config.yaml
arch: "res2net"
model: "rotation predictor"
dataset: "capsule endoscopy frames (Kvasir-Capsule)"
train_examples: 42238
image_size: 96
crop_scale_min: 1
horizontal_flip: true
translate: 0.12
norm: "batchnorm"
activation: "relu"
depths: [5, 5, 5]
kernel_size: 3
stem: "single"
widths: [160, 320, 640]
init: "xavier_uniform"
optimizer: "adamw"
lr: 0.0012
beta1: 0.9
beta2: 0.99
eps: 1e-10
steps: 5100
batch_size: 64
epochs: 7.7
lr_schedule: "linear"
final_lr_fraction: 0
warmup_steps: 1020
weight_decay: 0.4
Rows from block 3 of a small rotation predictor, named by matrix and row number. Each number is 128 + 24 x the weight over its row's rms, rounded and kept within 0 to 255. All counts start at 0. Numbers have three digits each.
After each channel's rows are labels from the 100 images, of 14976, where the channel reaches its highest value: "top examples" is what is common among them. Only what is clearly more common there than usual is listed. The data: capsule endoscopy frames (Kvasir-Capsule).
# c30: last pointwise conv (model.blocks.3.c3.0.weight, 160x160x1x1), inputs 0-31

c30.118:101178163087134103176133190111161126081129106105078097111131098104140095124137135109105121080108
top examples: finding: ileocecal valve

c30.156:137105161096110169133166211160099083148108116082102116126133161115142157128133083125128148121125
top examples: finding: ileocecal valve

c30.35:122096120116113123152151112190172131131108097115096114096099116118151120126185171116131128147094
top examples: finding: ileocecal valve

c30.27:104132115126145136165167105160152147092142112136141118110135133153133126084168134097095125097104
top examples: finding: ileocecal valve

c30.94:110110135082096152179146160155174115176093115121117125130117116122140103098169201131120123166159
top examples: finding: pylorus

c30.5:107142142120136179092132111118112149110147104141126177150115115120126122134101150106143102162080
top examples: finding: foreign body

c30.129:119175136116141096140139111150122111103146104137144109115150127091139092149156104114104116096114
top examples: finding: ileocecal valve

c30.135:136117119097113156129177111176151128152102109155138098133081095167123094153158153116108127144123
top examples: finding: foreign body

c30.104:145103123137149185168182127191154119109135106110114105108103095092107114137216178096126191123084
top examples: finding: ulcer

c30.40:113156149119103161133158126125144112137124137114108106146143138161111124149153168132097124109158
top examples: finding: ileocecal valve

c30.32:095126174111141144107126102137119139154125123145094124124148170092143147070125140162092135108140
top examples: finding: ileocecal valve

c30.80:123123137100134125172162173118122115159124119090107080115137139106116109120172164130110146150119
top examples: finding: ileocecal valve

c30.29:096124103073098152112117124143134081079108067135093086116095124120098132094149147164116126116065
top examples: finding: ileocecal valve

c30.106:090123176150108098122152166134142130146107169086136085153134159173113110120132116149071116097174
top examples: finding: ileocecal valve

c30.1:092127136120123162128115184140120098114144134099120134104174140144156092128118123144105144107138
top examples: finding: blood fresh

c30.55:111110150172117152141104118099093147129143095163096134107172163104175156107165115131155126103157
top examples: finding: reduced mucosal view

c30.124:149170116105142141135121153120129094118123100134104118100154107101140099082147171128127130132096
top examples: finding: ileocecal valve

c30.103:105095124097108157152130124145133119121109086106103109099134093152117134106148150117127129128122
top examples: finding: ileocecal valve

c30.75:118160142143154150132145082152093115100148107112113160082148136157171133109157159163146109127100
top examples: finding: reduced mucosal view

c30.82:125089187118154147150092224109140132102145112120110133140117165093147121164138112135134130125147
top examples: finding: ileocecal valve

c30.137:159115191120127132135101180128125125096113135113137147133158130111123125118094125161134118123127
top examples: finding: blood fresh