A small rotation predictor, trained from scratch.
Training: adamw at rate 0.0012, 5100 steps, batches of 64.
Data: trained on capsule endoscopy frames (Kvasir-Capsule), 7.7 epochs.
Rows from block 6 of a small rotation predictor, named by matrix and row number. Each number is 500 + 25 x the weight over its row's rms, rounded and kept within 0 to 999. All counts start at 0. Numbers have three digits each. After the name is the row's rms in percent of the matrix's.
Before each channel's rows are labels from the 100 images, of 14976, where the channel reaches its highest value: "responds to" is what is common among them. Only what is clearly more common there than usual is listed. The data: capsule endoscopy frames (Kvasir-Capsule).
# c30: last pointwise conv (model.blocks.6.c3.0.weight, 320x320x1x1), inputs 160-239

responds to: finding: pylorus
c30.286 099:504502488498506496476478519498488515489481463507470510476507506507503475475494463496508491505491486504465493476504506492485481510500469535507499474474508489484490498485495519519501485481508516511495499519520499450515469478475498507498509488

responds to: finding: reduced mucosal view; finding: ileocecal valve
c30.259 104:487452476485512497475508496486506520494483466494473456468500508481513505497486485508478485509464515483478477465473486506468535476475480518460509489478498516434508488463484545462481516482492465500509461486523453483505510497469502503509492454

responds to: finding: blood fresh
c30.111 100:486478464469495479519501481496510493526466486500485495489527515515505480476493445489461505444463490492507465476466513498501504494487497484507526479462479489482493525505466492512476522468474463492526483476489472465524491498482463501505485461

responds to: finding: ulcer; finding: ileocecal valve
c30.262 109:473480463502503471472529468470536468498498458531507498494508499491518495486488475496489507475470481520499504481519469489517518476464456498496498497493466494457500503493485544497522503521488484523507466510514455505523475475496507496501492502

responds to: finding: reduced mucosal view
c30.247 095:484514496518495520512500494511504539477531496460485481498460477509513494518500491480479465498545504487521481492480490483467505492532483465470487519514503502528482489483511524483468491512492486447456497495470503496457498486534488451480468492

responds to: finding: ileocecal valve
c30.230 099:497474470531491482504521477469523531484459501476531490516495478526522520534491516525449505514519517488514500511498506455494494504521515504481495543509484526502454459505534508496509504513464489480478513510498547546499531510536498486497495478

responds to: finding: reduced mucosal view
c30.279 101:474459486498457500468530491458531526473480479493498476508515485547525513505486463498470480508469497471462483506514464494485498483492465498478492503499468472468483489496487561506482508503501493475482473505512463474503523481459497508493518476

responds to: finding: ulcer; finding: ileocecal valve
c30.2 097:515504492513483528527537531507526501524498500531491489498519519467543537500503484514481489527466486523484521493503486528489533474507492520485497466518520489487520488503485534508516510557465486523525483479493531514519486515488504505494531503

responds to: finding: pylorus
c30.268 101:514453469504502471479504486509478502495466462479512475494475503478511481479507495483491469484503518496504506493503504482508488507465505498483499485479494503482521479460477483480520484499516477500512490490522492481509466513517498491498499469

responds to: finding: ulcer; finding: ileocecal valve
c30.225 098:524487479507485501498559483502540478506476514491527471480475495517521529486490470501490516503479471500496491484484469485486526474498479500476472519529493534484469495480528548485492511509482458484519503484482466521502500499495483508493520501

responds to: finding: reduced mucosal view
c30.185 101:522516489507482502473479531493540504476504489466482504486483500521527521464476439489528494508477498469453474476472462500497497488486499486457473449502499493477486491490469511494485543497456485496473487473488475500476528490489465498466492506

responds to: finding: ileocecal valve; finding: reduced mucosal view
c30.23 096:449467479505466518485508492450487486505519511518480476498486479517523517458466477467484513510442512479488487454461483485475523487450440514483492497529455496451503528508495544485504501480465460505523463497501446460494497454481487508502477500

responds to: finding: ulcer
c30.16 098:492498489500476502522522470478521508476499496492505504514468508508545571498504487483494481468484483501477513496498502462479537474513486494502497517514467530507493506478512534496479503515486486476493495487488487512490493471499505477501527520

responds to: finding: pylorus
c30.147 103:466501498488489475462514514488485512498513462501491421499514487493533483461503479505505511523446478508479492418504485513474526475480486503516477482455484500495516519471451524451482471493478489481488516484530407477492533480477505518485488430

responds to: finding: ileocecal valve
c30.103 103:479476507496489507489533513527513503519478512513469439470489516520525521474501473459522518520465478484498472474495454515484522463470471494461501440507509493488455520511500499470476494496455466506496500486495461501483539495477493506508489450

responds to: finding: ileocecal valve
c30.281 099:518489483538470473494520493472519487504513500535505501461527513489550524502505507506478501492471506526491493500481491507470522498516498521503510499506502510484488505488525551512492530538475466512525471497533489545513497537488477500503524513

responds to: finding: ileocecal valve
c30.205 094:494488473536456514477516484469517502510512495520467447487495492476547516507486488476492495498476497495520472478514481517476498466467490505477517520497497526456478481537506545468480452522476459496502457471478506511487491470483463510519494495

responds to: finding: blood fresh; finding: pylorus
c30.167 102:499463465496503452539516506490472446511465532514464466512484506462479505490495517497452504453521483518522500477525498507494469490483512473519477494438489471509501521458488502488474496477499484508482492494530473520517479510449500513515485498

responds to: finding: ulcer
c30.242 103:483511484515483531424509494511535494485516428441525489480487476543518504515479466466533462516491481473489477498495482487473531497466466484460478516488504485468475492508518516467449487489481463477465498457496496467461502477470466467482495459

responds to: finding: blood fresh; finding: pylorus
c30.73 105:491499499518462511527495504502490465502481506511510504504491528518510513481472515481500528478525467524528471510457483514453462447475521489449514473480514520479476493504513508503467480484450478527490474441454505512504480530500463517520486503

responds to: finding: reduced mucosal view
c30.159 100:477489481504490520465502481464503499526514470509489457487503472526507502492520500507497497496528501471524466478479522515500521513515473502494509516496470524476501527511504539461505478530475495525499471476510542497515487496522494525517507488

responds to: finding: pylorus
c30.97 100:498471500470475472475492468484500532492472465520489493486489513482483508441490463496495484483473492518492488496518498507472517516467483517515510434456479467502473490502441530471495504479464495494514484503540469490479473482504504488486474461

responds to: finding: ileocecal valve
c30.107 099:491482511473464500512513517493486503529508530522476529509509500504501518481440491480483485475475481504503436510449468505458505456486508480454487491497512515509483510501498475503469495500464479504523525459495515524517502496475452510505544502

responds to: finding: blood fresh
c30.78 098:493440435518482458504495485474473466471469474489499471493502505500527544477498467495446488488461470503529494519492480491500468477505501509491499497481470493508494474507494500501508509534496479474493491509498481510480474504513469513505501485

responds to: finding: reduced mucosal view
c30.198 099:486469498517489472524522518487504518492512524513478460527479493503501508521466485473491484483467475506480463490487487471465484507516474476482473487517473520476476491501504518478507490524504475488500498478512462514476485532501469475477495489

responds to: finding: pylorus
c30.193 107:499485445516488427535533474490496479488446483511495500528522494496482542499476521442470508500518488494521467498462493497472437465481511503496512492485475522509493485468502475461467487497478457507516500457469515515498459496475488502489492452

responds to: finding: ileocecal valve
c30.88 098:473454457467478468498522477483486512505477488519466461495489497486514541463499497478462501492505465510491468485508478487492504499460501466499513478462471490477465477498493538462471493485494495492512478478527500518512505503475492497479477485

responds to: finding: ileocecal valve
c30.295 097:447476484493501512461522493478500503498504507487488464503492513511485514507513483516515490462511506477514471489491479470466508508490500521490459519487487506484475481525537505498474494513465485467496484471488529510497491506468485465499506470

responds to: finding: foreign body
c30.217 099:495509495520501482525546495503519513486490521495492476498467489511505533485492510479490466505510476489489481480505479474486499462509501443488463486508483502490478485507539560485477514535461497468474516481520471527473503519477452450488492475

responds to: finding: foreign body
c30.146 107:499478476502509476522460478475504498536470535497499490532502531507494524478506524518482519509508474509498487493515523507515508482479508500525504500502481466463511510475515529503509516483490496525505504511511530476514489514463517511517483500

responds to: finding: reduced mucosal view
c30.69 103:501494458524460457502488465482494530471497540456498470498456504508492473507487535517477493517510486492543507511513514481484511511497507441493489505480469482474505467463518520474489509481493493490439466505500487517466497510528494438478500477

responds to: finding: ileocecal valve; finding: ulcer
c30.105 103:524491487507462505486515527474560535515512520489476463496499520491571496456482500501483524535511497480483474487515496486487570467485465508478529482481499519469471497507484583479512484488459503514503522504520475489497487497486467515492509486

responds to: finding: pylorus
c30.94 096:517481519473469504524501501504516500518508485500506500518491512503517495478466485482517528456485461486509479519480473503493484461471515520489508454467492502498464526460489483506464472503482482493530509471488483498525489477486461509490484486

responds to: finding: ileocecal valve
c30.65 100:471465487494454513485527481494527497530490481518484466506524516530529508467454476464485495487463479520505468449473494509464506480463455510485510487519488524455504506525508557456481507519499468506498469480496465515519489462502484497518504492

responds to: finding: ileocecal valve
c30.181 102:522475474498506482510549506509532478454486474461520486503477502531536542515522458516505464509458517468501497514512492470488531511521481522486458464492492526511484444489502559507507514508508492457481492487538512522456501489504498469484528495

responds to: finding: pylorus
c30.48 111:485454477449527470477497458493507505503473471519487466481520509478445489484512482506471498479503501483495517500525520497496466511481477519496504484457476491492525494488487463474501513462504511501520500504496495461488499473472507526529479490

responds to: finding: ulcer
c30.151 102:473498494473512485503489522456450488515493489506441488502521521493460465471485488505489507491461509537481479499500492521470483495448473519482499458474511524481479533473440454477487461470511483519523483473478487471507473489515482512522465460

responds to: finding: ileocecal valve; finding: ulcer
c30.282 100:491508480528524528472532469507516504482487483516536486479499459539540472526498510520508497505497527481499515495514507509489532495493502500533517515509487529480512511494480575491527514523491513513519491507536526527509475475501499498518530541

responds to: finding: reduced mucosal view; finding: ulcer
c30.287 107:503482459506482500485514471461518539465489494484497499533485519498529496507480513479493487515479490492502481479519493504492518493490448497475503488518485500479490489515488530475486522526513495473470468503487497499487468480515499507464470498

responds to: finding: blood fresh
c30.264 103:507492495503440476505525473477513460509452522516500478544501499521515507524443498477467492470501460512514477507447450513476490480466495484443502533515468505486470510475509503504475470514446450507526474479443518518513464507471465490492490489