{"dataset": "capsule endoscopy frames (Kvasir-Capsule)", "train_examples": 42238, "crop_scale_min": 1, "activation": "relu", "depths": [5, 5, 5], "kernel_size": 3, "stem": "single", "optimizer": "adamw", "beta1": 0.9, "beta2": 0.99, "batch_size": 64, "epochs": 7.7, "lr_schedule": "linear", "final_lr_fraction": 0, "weight_decay": 0.4}
Rows from block 8 of a small rotation predictor, named by matrix and row number. Each number is 500 + 25 x the weight over its row's rms, rounded and kept within 0 to 999. All counts start at 0. Numbers have three digits each. After the name is the row's rms in percent of the matrix's.
After each channel's rows are labels from the 100 images, of 14976, where the channel reaches its highest value: "responds to" is what is common among them. Only what is clearly more common there than usual is listed. The data: capsule endoscopy frames (Kvasir-Capsule). In brackets: how many of the 100.
# c30: last pointwise conv (model.blocks.8.c3.0.weight, 320x320x1x1), inputs 128-191

c30.154 105:568518528506472442521507491476512535483484448495527498500502544484527464513505432519510501492518498542452470504513533496524443511491456501508529549501520512475512487514464461450523552516546519
responds to: finding: ileocecal valve (45)

c30.290 095:525523543539510496493504543512517548529513493490517515496515520517478477510473518487542538513519452539472526517481525514521519515522466541506510499510514546503536515530463487498516539513518516
responds to: finding: ileocecal valve (36)

c30.74 097:535503500530516472523477540501484518486474448514495543524515505489500500521475514490520520471507500532481472478549526478531465485481485533495506537546491528468521490500486493499503516502501475
responds to: finding: ileocecal valve (49)

c30.20 105:458472473485519507476526475510505495483514507471509491497498489506494507458481484505491500462478473497523525452491488499477572492486533480511491475498466478524491467480541536541483487456461480
responds to: finding: ileocecal valve (73)

c30.315 100:490548505512478526537510512559531494548488472515526474509477504527519467527504503517491512539507482532481495523505508499467492532503498507486504473494500485498516530507470502468530499478487509
responds to: finding: ileocecal valve (39)

c30.289 092:528526502485497458510521497554508481521493491537473462502479517477511487533546502494538493529497504484474503503530496478519503467508491468521504499511501516494503513493484515499505471529469513
responds to: finding: ulcer (43)

c30.62 101:499507467504457527487496515498520493536487500496497532492527482537517449469443501523477518460507505454473475469467503533467491494523481477502472495530518495477508529465502500481466492485506500
responds to: finding: reduced mucosal view (33)

c30.292 098:500519492498516539523504493507488480518529526521500486504475524552512506527521498500537516490530508523503487516561530514501538512469499505538512516538501505516521489519523534557530498512498525
responds to: finding: ulcer (37)

c30.288 110:489529519527455469509459491501502522489436435496503522481519521491473452514508513496499515515488523498452493497491489505517468506497466476492514531481505518435487501516430480452504505491496495
responds to: finding: ileocecal valve (40)

c30.314 092:491502511514525551503516489482477462459525579492530510528481473515476525496469522474479502550487484481536499505492494507489504496511536495529502458491488489514491497495554519520483472499484509
responds to: finding: ileocecal valve (96)

c30.47 095:468478491490499528476501504488475489458524523465509497495524461533483509470491521501489479499468499462484494493500502499511548484499533463533487464496476470532467519482522536532468478482462468
responds to: finding: ileocecal valve (90)

c30.93 095:474467469478547514499484510494503476486522529513544474557472504498473529521491576516489504527503503500545511498516473481479522494462543496534483496486477477542485521481528538523509496496496484
responds to: finding: ileocecal valve (97)

c30.294 099:528526536509488504481489505481519484482504491508484477502506502545480509510497493502518517504490503523457505489518521511526483513517459506466540513503479501481511486525473473457541550482520538
responds to: finding: ileocecal valve (41)

c30.25 105:475491505500476508490528504524488457513498500508504505470498495524531462462490477507498494460505502480481455505472510509505481487506486478507508480520517497485468523475501464473490503499481508
responds to: finding: reduced mucosal view (41)

c30.147 104:529522525486484466507468485495523472520485462511487493485514526549553485521493503527509491515533499512486521522495527477511475515465468509505497522539551511493516540522499457468508466520526516
responds to: finding: ulcer (37)

c30.287 098:528490459478490513492543499533520488506484502527487493535504484503497460488478470520477500483522527463507439507543495538523489489476500517553511533545529476510492514508474502503495484515478494
responds to: finding: reduced mucosal view (25)

c30.10 098:500523510505488484500528520464495535510489461490486508501522502484461496484482494504484494481498499526496500500512492507518460492491489544474508502499496503468524484522455500454506547489543524
responds to: finding: ileocecal valve (47)

c30.136 093:519530507515490510524525522480513510523518481498506504508493518537497491491494489509530539498484449527512525527474519531504479563481479554470516504489495509496531531507502463480554561511552550
responds to: finding: ileocecal valve (46)

c30.168 095:476492480491512474516553531550489525528512520510492502531489524487496504493472465475479501458527522495514495514528488551488527495485505523526512509540530505504467535504522527495506477513487514
responds to: finding: ulcer (31)

c30.134 103:525468484503481491514533498513531516494515521523463518459514520479537509513497464508495494475522482496515505524508512529507501474529507501510480543525558523492512522516512489530477508531506521
responds to: finding: reduced mucosal view (37)

c30.140 102:501515519492483445490525540526492488534503488506504503515525500465495491501510515506511497508517508471501467503511499510509523513518508494491511483514493507481505489498499502511510460502488500
responds to: finding: reduced mucosal view (33)

c30.43 095:506487492485538541479538516521497490510519536511501503528551480518532525472510505505485486520488501473516507494461490486467495490500508457536452498470505484521489527477536513507445471481509464
responds to: finding: ileocecal valve (93)

c30.106 099:498512518517480502510499513541525523545471495463491514480492522532536471486485486469459564528471475523471482503501486488495496544484485512503516468504505469458469538479498485447500508482464519
responds to: finding: ileocecal valve (30)

c30.105 099:497548510502481521496526495543516503518485460508519488527461526526530458542527517538532518540519497515513515491507508476530512521512492506492520505496527501516500531507489522514518495487521535
responds to: finding: ileocecal valve (39)

c30.4 089:480511511489479459488482494534509526494471504529460501469510530468528479518496495481526512513532495480497508492517527526545519485506505530495512497533488507474476534529488510476498502516503525
responds to: finding: reduced mucosal view (31); finding: ulcer (26)

c30.152 099:524518501521490461564539510498485523475479478532517517511499517458493506494475474499478509457492540502472490505514522501541472490484484532536521550493509485485521498494488483489497555483510506
responds to: finding: ileocecal valve (33)

c30.160 094:486481483500500530492491495497531478485501551481520471512527515532455511490487514537481479501464501496506520474520500511465530495483549518518510504485500500528487474446549532526503494482500501
responds to: finding: ileocecal valve (54)

c30.89 099:497509502506527536485505529536505485506557529506506506544479504541505553515499521504530473516496496496527509537530503492506548485483552495512506491510503507573500548520534528541507485499489524
responds to: finding: ileocecal valve (88)

c30.9 099:545508517511504467545526519520494527497489449535496508530497536497469452519488498514488494461519546525471487516499520482512467495482449547524536532501512500494516496495453459486526545513543486
responds to: finding: ileocecal valve (48)

c30.45 100:506510518474489468479493500485539499501471500478516490441442518509533490529515479543456509507505502487496503488522454490490538505483507481504492513520534481510512542450503512502493462510491516
responds to: finding: ileocecal valve (28)

c30.42 101:519537517456477458502509485467531496445497480497499461530473538480515479506517483531486497479513490501501489507520501496508467488502472497484523523511503460500478506482472487485516513486512510
responds to: finding: foreign body (30)

c30.299 100:484471483511515498511482501531499491516510538491516517504533506487492505494450501492484485517474500442513477489504480489470528475470540458519477485468471497539514474469536545503470462468473488
responds to: finding: ileocecal valve (71)

c30.0 103:483458443528490522486490520536454494529496506468496506505543513487494524492493489494493500479444483462507475461489482525481541484499531468517505481490490535537479495455513544539488505476458488
responds to: finding: ileocecal valve (74)

c30.186 098:497467506502472505511444482493486468502467511465496510484525469481486504489464538466489480520477470482502489478438500501463459456528477473489508459479477490507464517464518458458461458500497479
responds to: finding: ileocecal valve (27)

c30.311 094:527503513515493535494531524477506484540504478501513533505505520542491503513470456511514504459501445527500490509494514524531494538511488570459544512523497500488508505501484487487544575511556521
responds to: finding: ileocecal valve (37)

c30.153 094:514518502491513478483511471485535480519517469515488508519520520534546507528540503525521483495515482504494477488553502477512529517516475453494501491545532519515490560502500469512471461532495535
responds to: finding: reduced mucosal view (31)

c30.123 105:524503505507511490521531514511510526508456457515512511510501531488503500511483501501496532465512515527447513500532515509528500506489441520480513520513493520469499479504439488464507545523501479
responds to: finding: ileocecal valve (34)

c30.88 098:504460480499507526472517487522513496523552522498483506521532489490484559500486509491497461507497483474521506518479502485516542479505558473523479514507497513514514484495549542547501492505502473
responds to: finding: pylorus (26)

c30.316 100:484510491526490492478543537567495518521501490506506534511493478457503481492476507463494516505492491491505476512527493547516526529490499537507520457513494514523484517491510522509518479489471558
responds to: finding: ulcer (30)

c30.121 100:524496499472484521505497474516518474504479483511456493528503502541530511483521473525494465474502526469465487519471521522483520502506513491502487536542544486493513546512517511482487465532519482
responds to: finding: reduced mucosal view (28)

c30.107 094:500527522524467498481475511490508497510482492477482559476515538493508501504480516498496517500496472532489504501482513527529512537507500508509562515526487518496544500501513483516541557493527531
responds to: finding: ileocecal valve (46)

c30.175 094:530510469499509482515462498473505501485476438542500480539493525426489462462523504531490477480518550500487458497521482468509475505474459502509497500523492486476486480490441468480505509488493504
responds to: finding: foreign body (28)

c30.279 105:516491517511488504484531520526512463503501497510505490501510490514494486494536470469499478481500484482464482505508499540491524494506473509505498484554533517490485514501501522506498499515480515
responds to: finding: reduced mucosal view (30)

c30.14 100:485516524508553561478493519514479478483555542468538520541482495521508527464457513520485497510484489485509513517517499502501542486518553511529506468486471483554496515474523522546475478490493511
responds to: finding: ileocecal valve (93)

c30.185 103:512497490509507507503538480507510488539520483478521504475518504503501494470513450501499480458502502486520476473518497509506547489500526468544482517549520531506520515474515532511505456510471492
responds to: finding: reduced mucosal view (27)

c30.141 097:502510498512491499535502495519511492492481477499526510518464526459486476484513514500492465487517535501492473470517525501490479515470455484473490505501455503465494472489447449483497491482456474
responds to: finding: foreign body (29)