config.yaml
crop_scale_min: 1
translate: 0.12
arch: "res2net"
depths: [5, 5, 5]
kernel_size: 3
stem: "single"
init: "xavier_uniform"
optimizer: "adamw"
epochs: 7.7
warmup_steps: 1020
weight_decay: 0.4
Rows from block 6 of a small rotation predictor, named by matrix and row number. Each number is 50 + 12 x the weight over its row's rms, rounded and kept within 0 to 99. All counts start at 0.
After each channel's rows are labels from the 100 images, of 14976, where the channel reaches its highest value: "responds to" is what is common among them; "patch colour" is the nearest of a few named colours to the mean colour under the peak. Only what is clearly more common there than usual is listed. The data: capsule endoscopy frames (Kvasir-Capsule). In brackets: how many of the 100, against the usual share in percent.
# c30: last pointwise conv (model.blocks.6.c3.0.weight, 320x320x1x1), inputs 80-159

c30.252:50 86 25 57 35 30 45 38 32 58 40 54 40 41 66 44 53 35 70 52 52 89 47 49 32 42 41 22 51 71 45 47 82 47 48 28 39 70 45 39 51 42 45 50 39 68 53 42 49 22 58 50 66 79 38 87 36 60 53 53 99 46 45 37 72 42 85 40 50 73 57 43 37 29 39 30 29 42 54 66
responds to: finding: ileocecal valve (75 vs 8.8)
patch colour: black (100 vs 3.8)

c30.185:56 67 37 31 43 44 33 36 58 48 42 30 51 48 58 24 52 45 66 39 32 84 17 46 39 21 31 29 34 65 26 26 86 27 21 47 56 68 43 52 55 46 65 64 23 62 60 44 52 26 50 36 63 50 41 72 32 47 58 55 84 53 30 57 59 34 58 42 52 56 54 28 45 57 34 45 40 24 51 76
responds to: finding: reduced mucosal view (41 vs 6.2)
patch colour: black (99 vs 3.8)

c30.97:36 62 16 40 38 32 63 42 49 57 53 53 46 30 54 66 35 52 57 52 55 64 67 37 65 58 57 12 54 42 34 64 62 43 65 31 35 47 39 55 26 44 47 47 52 63 45 57 30 31 49 36 61 46 70 55 66 65 39 47 47 19 48 59 55 73 51 55 49 61 61 41 35 40 54 32 43 42 51 51
responds to: finding: pylorus (49 vs 3.4)
patch colour: pink (37 vs 0.7)

c30.15:33 39 57 49 44 45 54 52 48 65 36 52 57 42 25 51 23 58 26 57 49 41 47 45 47 54 48 38 50 57 46 43 43 35 57 35 36 41 64 59 59 61 37 28 49 38 34 54 44 64 38 39 60 51 40 34 43 38 24 38 36 36 46 50 26 40 47 34 26 61 42 37 40 55 46 20 67 50 32 55
responds to: finding: blood fresh (34 vs 0.9)
patch colour: grey (31 vs 9)

c30.225:39 60 36 52 55 38 53 47 65 44 47 53 44 29 54 51 40 42 66 45 58 65 49 40 76 46 60 16 45 64 39 52 59 50 53 36 48 68 42 55 24 31 45 52 48 51 39 41 46 17 46 34 53 66 41 64 37 59 50 42 80 34 54 78 60 64 60 40 31 68 36 34 54 40 35 40 24 32 43 68
responds to: finding: ulcer (39 vs 1.6); finding: ileocecal valve (29 vs 8.8)
patch colour: black (100 vs 3.8)

c30.73:23 35 46 27 46 48 61 25 51 63 37 34 52 35 39 51 37 61 14 58 42 35 57 55 58 47 50 34 59 49 36 53 26 30 65 34 31 47 68 52 61 66 36 34 65 35 30 53 44 55 35 53 50 57 59 27 62 47 47 35 28 49 37 50 22 46 33 39 40 60 39 34 39 46 34 28 58 32 37 55
responds to: finding: blood fresh (26 vs 0.9); finding: pylorus (25 vs 3.4)
patch colour: pink (37 vs 0.7)

c30.80:34 64 27 41 56 45 34 48 57 52 37 28 51 45 46 52 52 43 53 39 39 47 47 45 44 40 47 35 59 54 36 32 48 47 54 29 43 46 56 79 41 47 40 44 40 46 46 39 39 30 45 48 63 71 50 57 52 42 55 45 57 61 34 75 60 39 40 43 51 53 63 35 46 57 29 53 42 25 56 70
responds to: finding: ileocecal valve (28 vs 8.8); finding: ulcer (27 vs 1.6)
patch colour: black (100 vs 3.8)

c30.193:27 39 37 44 42 49 53 31 50 65 56 48 71 50 22 50 17 64 34 42 60 27 61 41 48 49 44 31 58 32 40 55 34 48 62 25 37 54 66 62 58 61 53 30 58 36 36 48 26 58 32 41 53 49 50 30 49 63 13 25 53 45 41 64 35 65 25 31 09 63 30 43 55 39 33 24 51 31 37 45
responds to: finding: pylorus (36 vs 3.4)
patch colour: pink (43 vs 0.7)

c30.198:40 59 36 48 42 47 45 40 39 42 50 55 42 44 44 51 55 27 46 45 48 50 45 53 50 42 43 33 44 52 33 47 46 40 35 56 47 61 46 60 42 18 41 50 51 48 60 36 47 42 45 55 53 53 44 40 38 42 44 59 66 49 54 43 47 53 51 28 42 64 44 37 48 55 48 48 27 46 47 46
responds to: finding: reduced mucosal view (34 vs 6.2)
patch colour: black (100 vs 3.8)

c30.279:59 60 27 42 41 30 31 44 54 41 49 52 46 41 65 32 60 34 73 37 51 70 53 55 53 39 49 36 42 68 41 36 77 44 37 30 39 59 31 62 35 35 36 54 24 68 41 42 49 11 40 50 45 52 32 61 49 48 52 37 82 28 41 48 63 61 63 55 38 76 42 43 55 39 48 35 21 31 65 57
responds to: finding: reduced mucosal view (43 vs 6.2)
patch colour: black (100 vs 3.8)

c30.242:49 63 32 69 39 60 37 65 52 55 59 69 31 36 52 54 46 20 61 38 61 64 48 56 46 45 48 40 49 66 81 55 68 69 51 36 45 71 54 63 14 42 21 39 36 46 18 36 44 42 44 50 58 70 36 42 56 58 32 42 57 45 56 47 32 67 70 44 50 62 61 58 53 31 62 38 40 70 56 66
responds to: finding: ulcer (25 vs 1.6)
patch colour: orange (83 vs 13.5)

c30.16:46 55 25 54 61 30 27 42 47 44 65 46 47 45 65 38 55 39 66 46 48 68 28 42 38 33 49 34 41 47 46 26 74 42 45 39 43 42 40 72 28 29 48 42 39 46 55 37 39 37 51 43 51 74 46 62 30 53 43 47 69 50 42 74 47 41 59 55 39 56 53 46 42 41 54 43 44 46 50 64
responds to: finding: ulcer (45 vs 1.6)
patch colour: black (100 vs 3.8)

c30.259:44 71 37 62 41 60 51 43 52 36 66 53 47 22 62 58 52 33 58 39 52 71 53 28 49 59 58 31 58 59 52 39 59 55 58 39 37 79 39 62 29 23 41 51 54 53 40 49 31 23 60 41 56 71 51 76 48 63 45 32 84 31 46 61 55 69 84 52 43 74 58 34 34 40 45 44 29 42 48 66
responds to: finding: reduced mucosal view (38 vs 6.2); finding: ileocecal valve (31 vs 8.8)
patch colour: black (100 vs 3.8)

c30.217:45 66 28 48 60 52 50 41 61 50 45 34 66 49 48 42 53 36 53 26 51 62 44 61 52 49 44 38 46 58 40 36 68 40 36 32 42 68 61 60 53 54 58 40 34 57 56 39 56 46 49 45 52 65 33 57 44 45 50 60 58 60 31 66 57 43 57 56 45 68 53 31 47 42 38 52 41 31 38 68
responds to: finding: foreign body (29 vs 1.6)
patch colour: black (100 vs 3.8)

c30.287:49 46 30 42 38 51 31 53 44 38 58 51 46 44 58 45 59 24 49 29 44 70 42 57 38 23 46 34 41 57 44 57 57 48 34 37 48 61 37 60 22 26 53 51 59 48 51 38 51 26 39 53 64 42 25 45 40 32 58 50 61 58 37 69 64 43 66 52 59 49 64 59 47 36 46 47 37 52 57 49
responds to: finding: reduced mucosal view (26 vs 6.2); finding: ulcer (25 vs 1.6)
patch colour: black (100 vs 3.8)

c30.25:46 77 16 50 42 43 56 56 56 33 62 49 44 23 55 54 49 35 63 42 67 74 60 33 60 55 49 35 45 65 35 42 64 48 59 27 33 76 34 53 37 22 31 51 52 54 42 43 34 19 52 35 48 85 53 71 50 63 43 34 68 51 44 66 63 63 64 61 46 82 52 45 46 40 42 47 37 43 67 53
responds to: finding: ileocecal valve (43 vs 8.8)
patch colour: black (100 vs 3.8)

c30.306:70 73 16 57 37 41 49 47 34 50 44 42 45 40 85 41 81 46 75 43 42 81 38 57 12 52 48 21 52 72 51 35 90 46 47 32 47 58 62 43 34 38 52 54 25 52 55 35 51 32 41 49 58 59 57 62 49 36 67 66 71 59 55 49 66 55 67 46 71 55 85 42 47 39 42 63 19 54 52 56
responds to: finding: ileocecal valve (43 vs 8.8)
patch colour: orange (76 vs 13.5)

c30.138:46 75 40 47 52 45 42 37 61 55 57 32 63 38 56 41 75 59 70 44 34 82 43 44 52 42 54 38 49 59 45 47 79 36 53 53 36 55 52 60 55 66 58 66 41 56 54 58 53 26 51 35 58 75 51 68 49 61 61 58 78 53 31 56 57 41 64 45 57 60 59 28 41 43 31 61 38 33 49 89
responds to: finding: ileocecal valve (52 vs 8.8)
patch colour: black (100 vs 3.8)

c30.117:54 57 46 48 62 46 29 52 63 54 41 46 56 46 63 44 50 55 46 33 44 63 44 48 63 38 41 31 43 45 44 54 66 48 45 56 53 64 52 80 46 43 48 54 43 38 68 49 58 41 39 52 49 72 35 51 54 52 55 60 53 59 61 83 54 44 44 57 62 67 64 57 49 52 49 55 35 53 47 79
responds to: finding: ileocecal valve (25 vs 8.8)
patch colour: black (96 vs 3.8)

c30.308:38 71 24 47 51 28 43 32 62 41 60 44 46 39 59 44 64 37 69 50 48 74 63 33 39 53 63 32 61 55 38 53 62 46 42 32 37 56 53 72 43 52 42 57 54 51 44 38 40 22 39 46 47 67 48 70 47 50 46 53 78 46 36 66 57 47 68 52 45 65 71 36 49 52 51 50 42 40 58 77
responds to: finding: ileocecal valve (38 vs 8.8); finding: ulcer (32 vs 1.6)
patch colour: black (100 vs 3.8)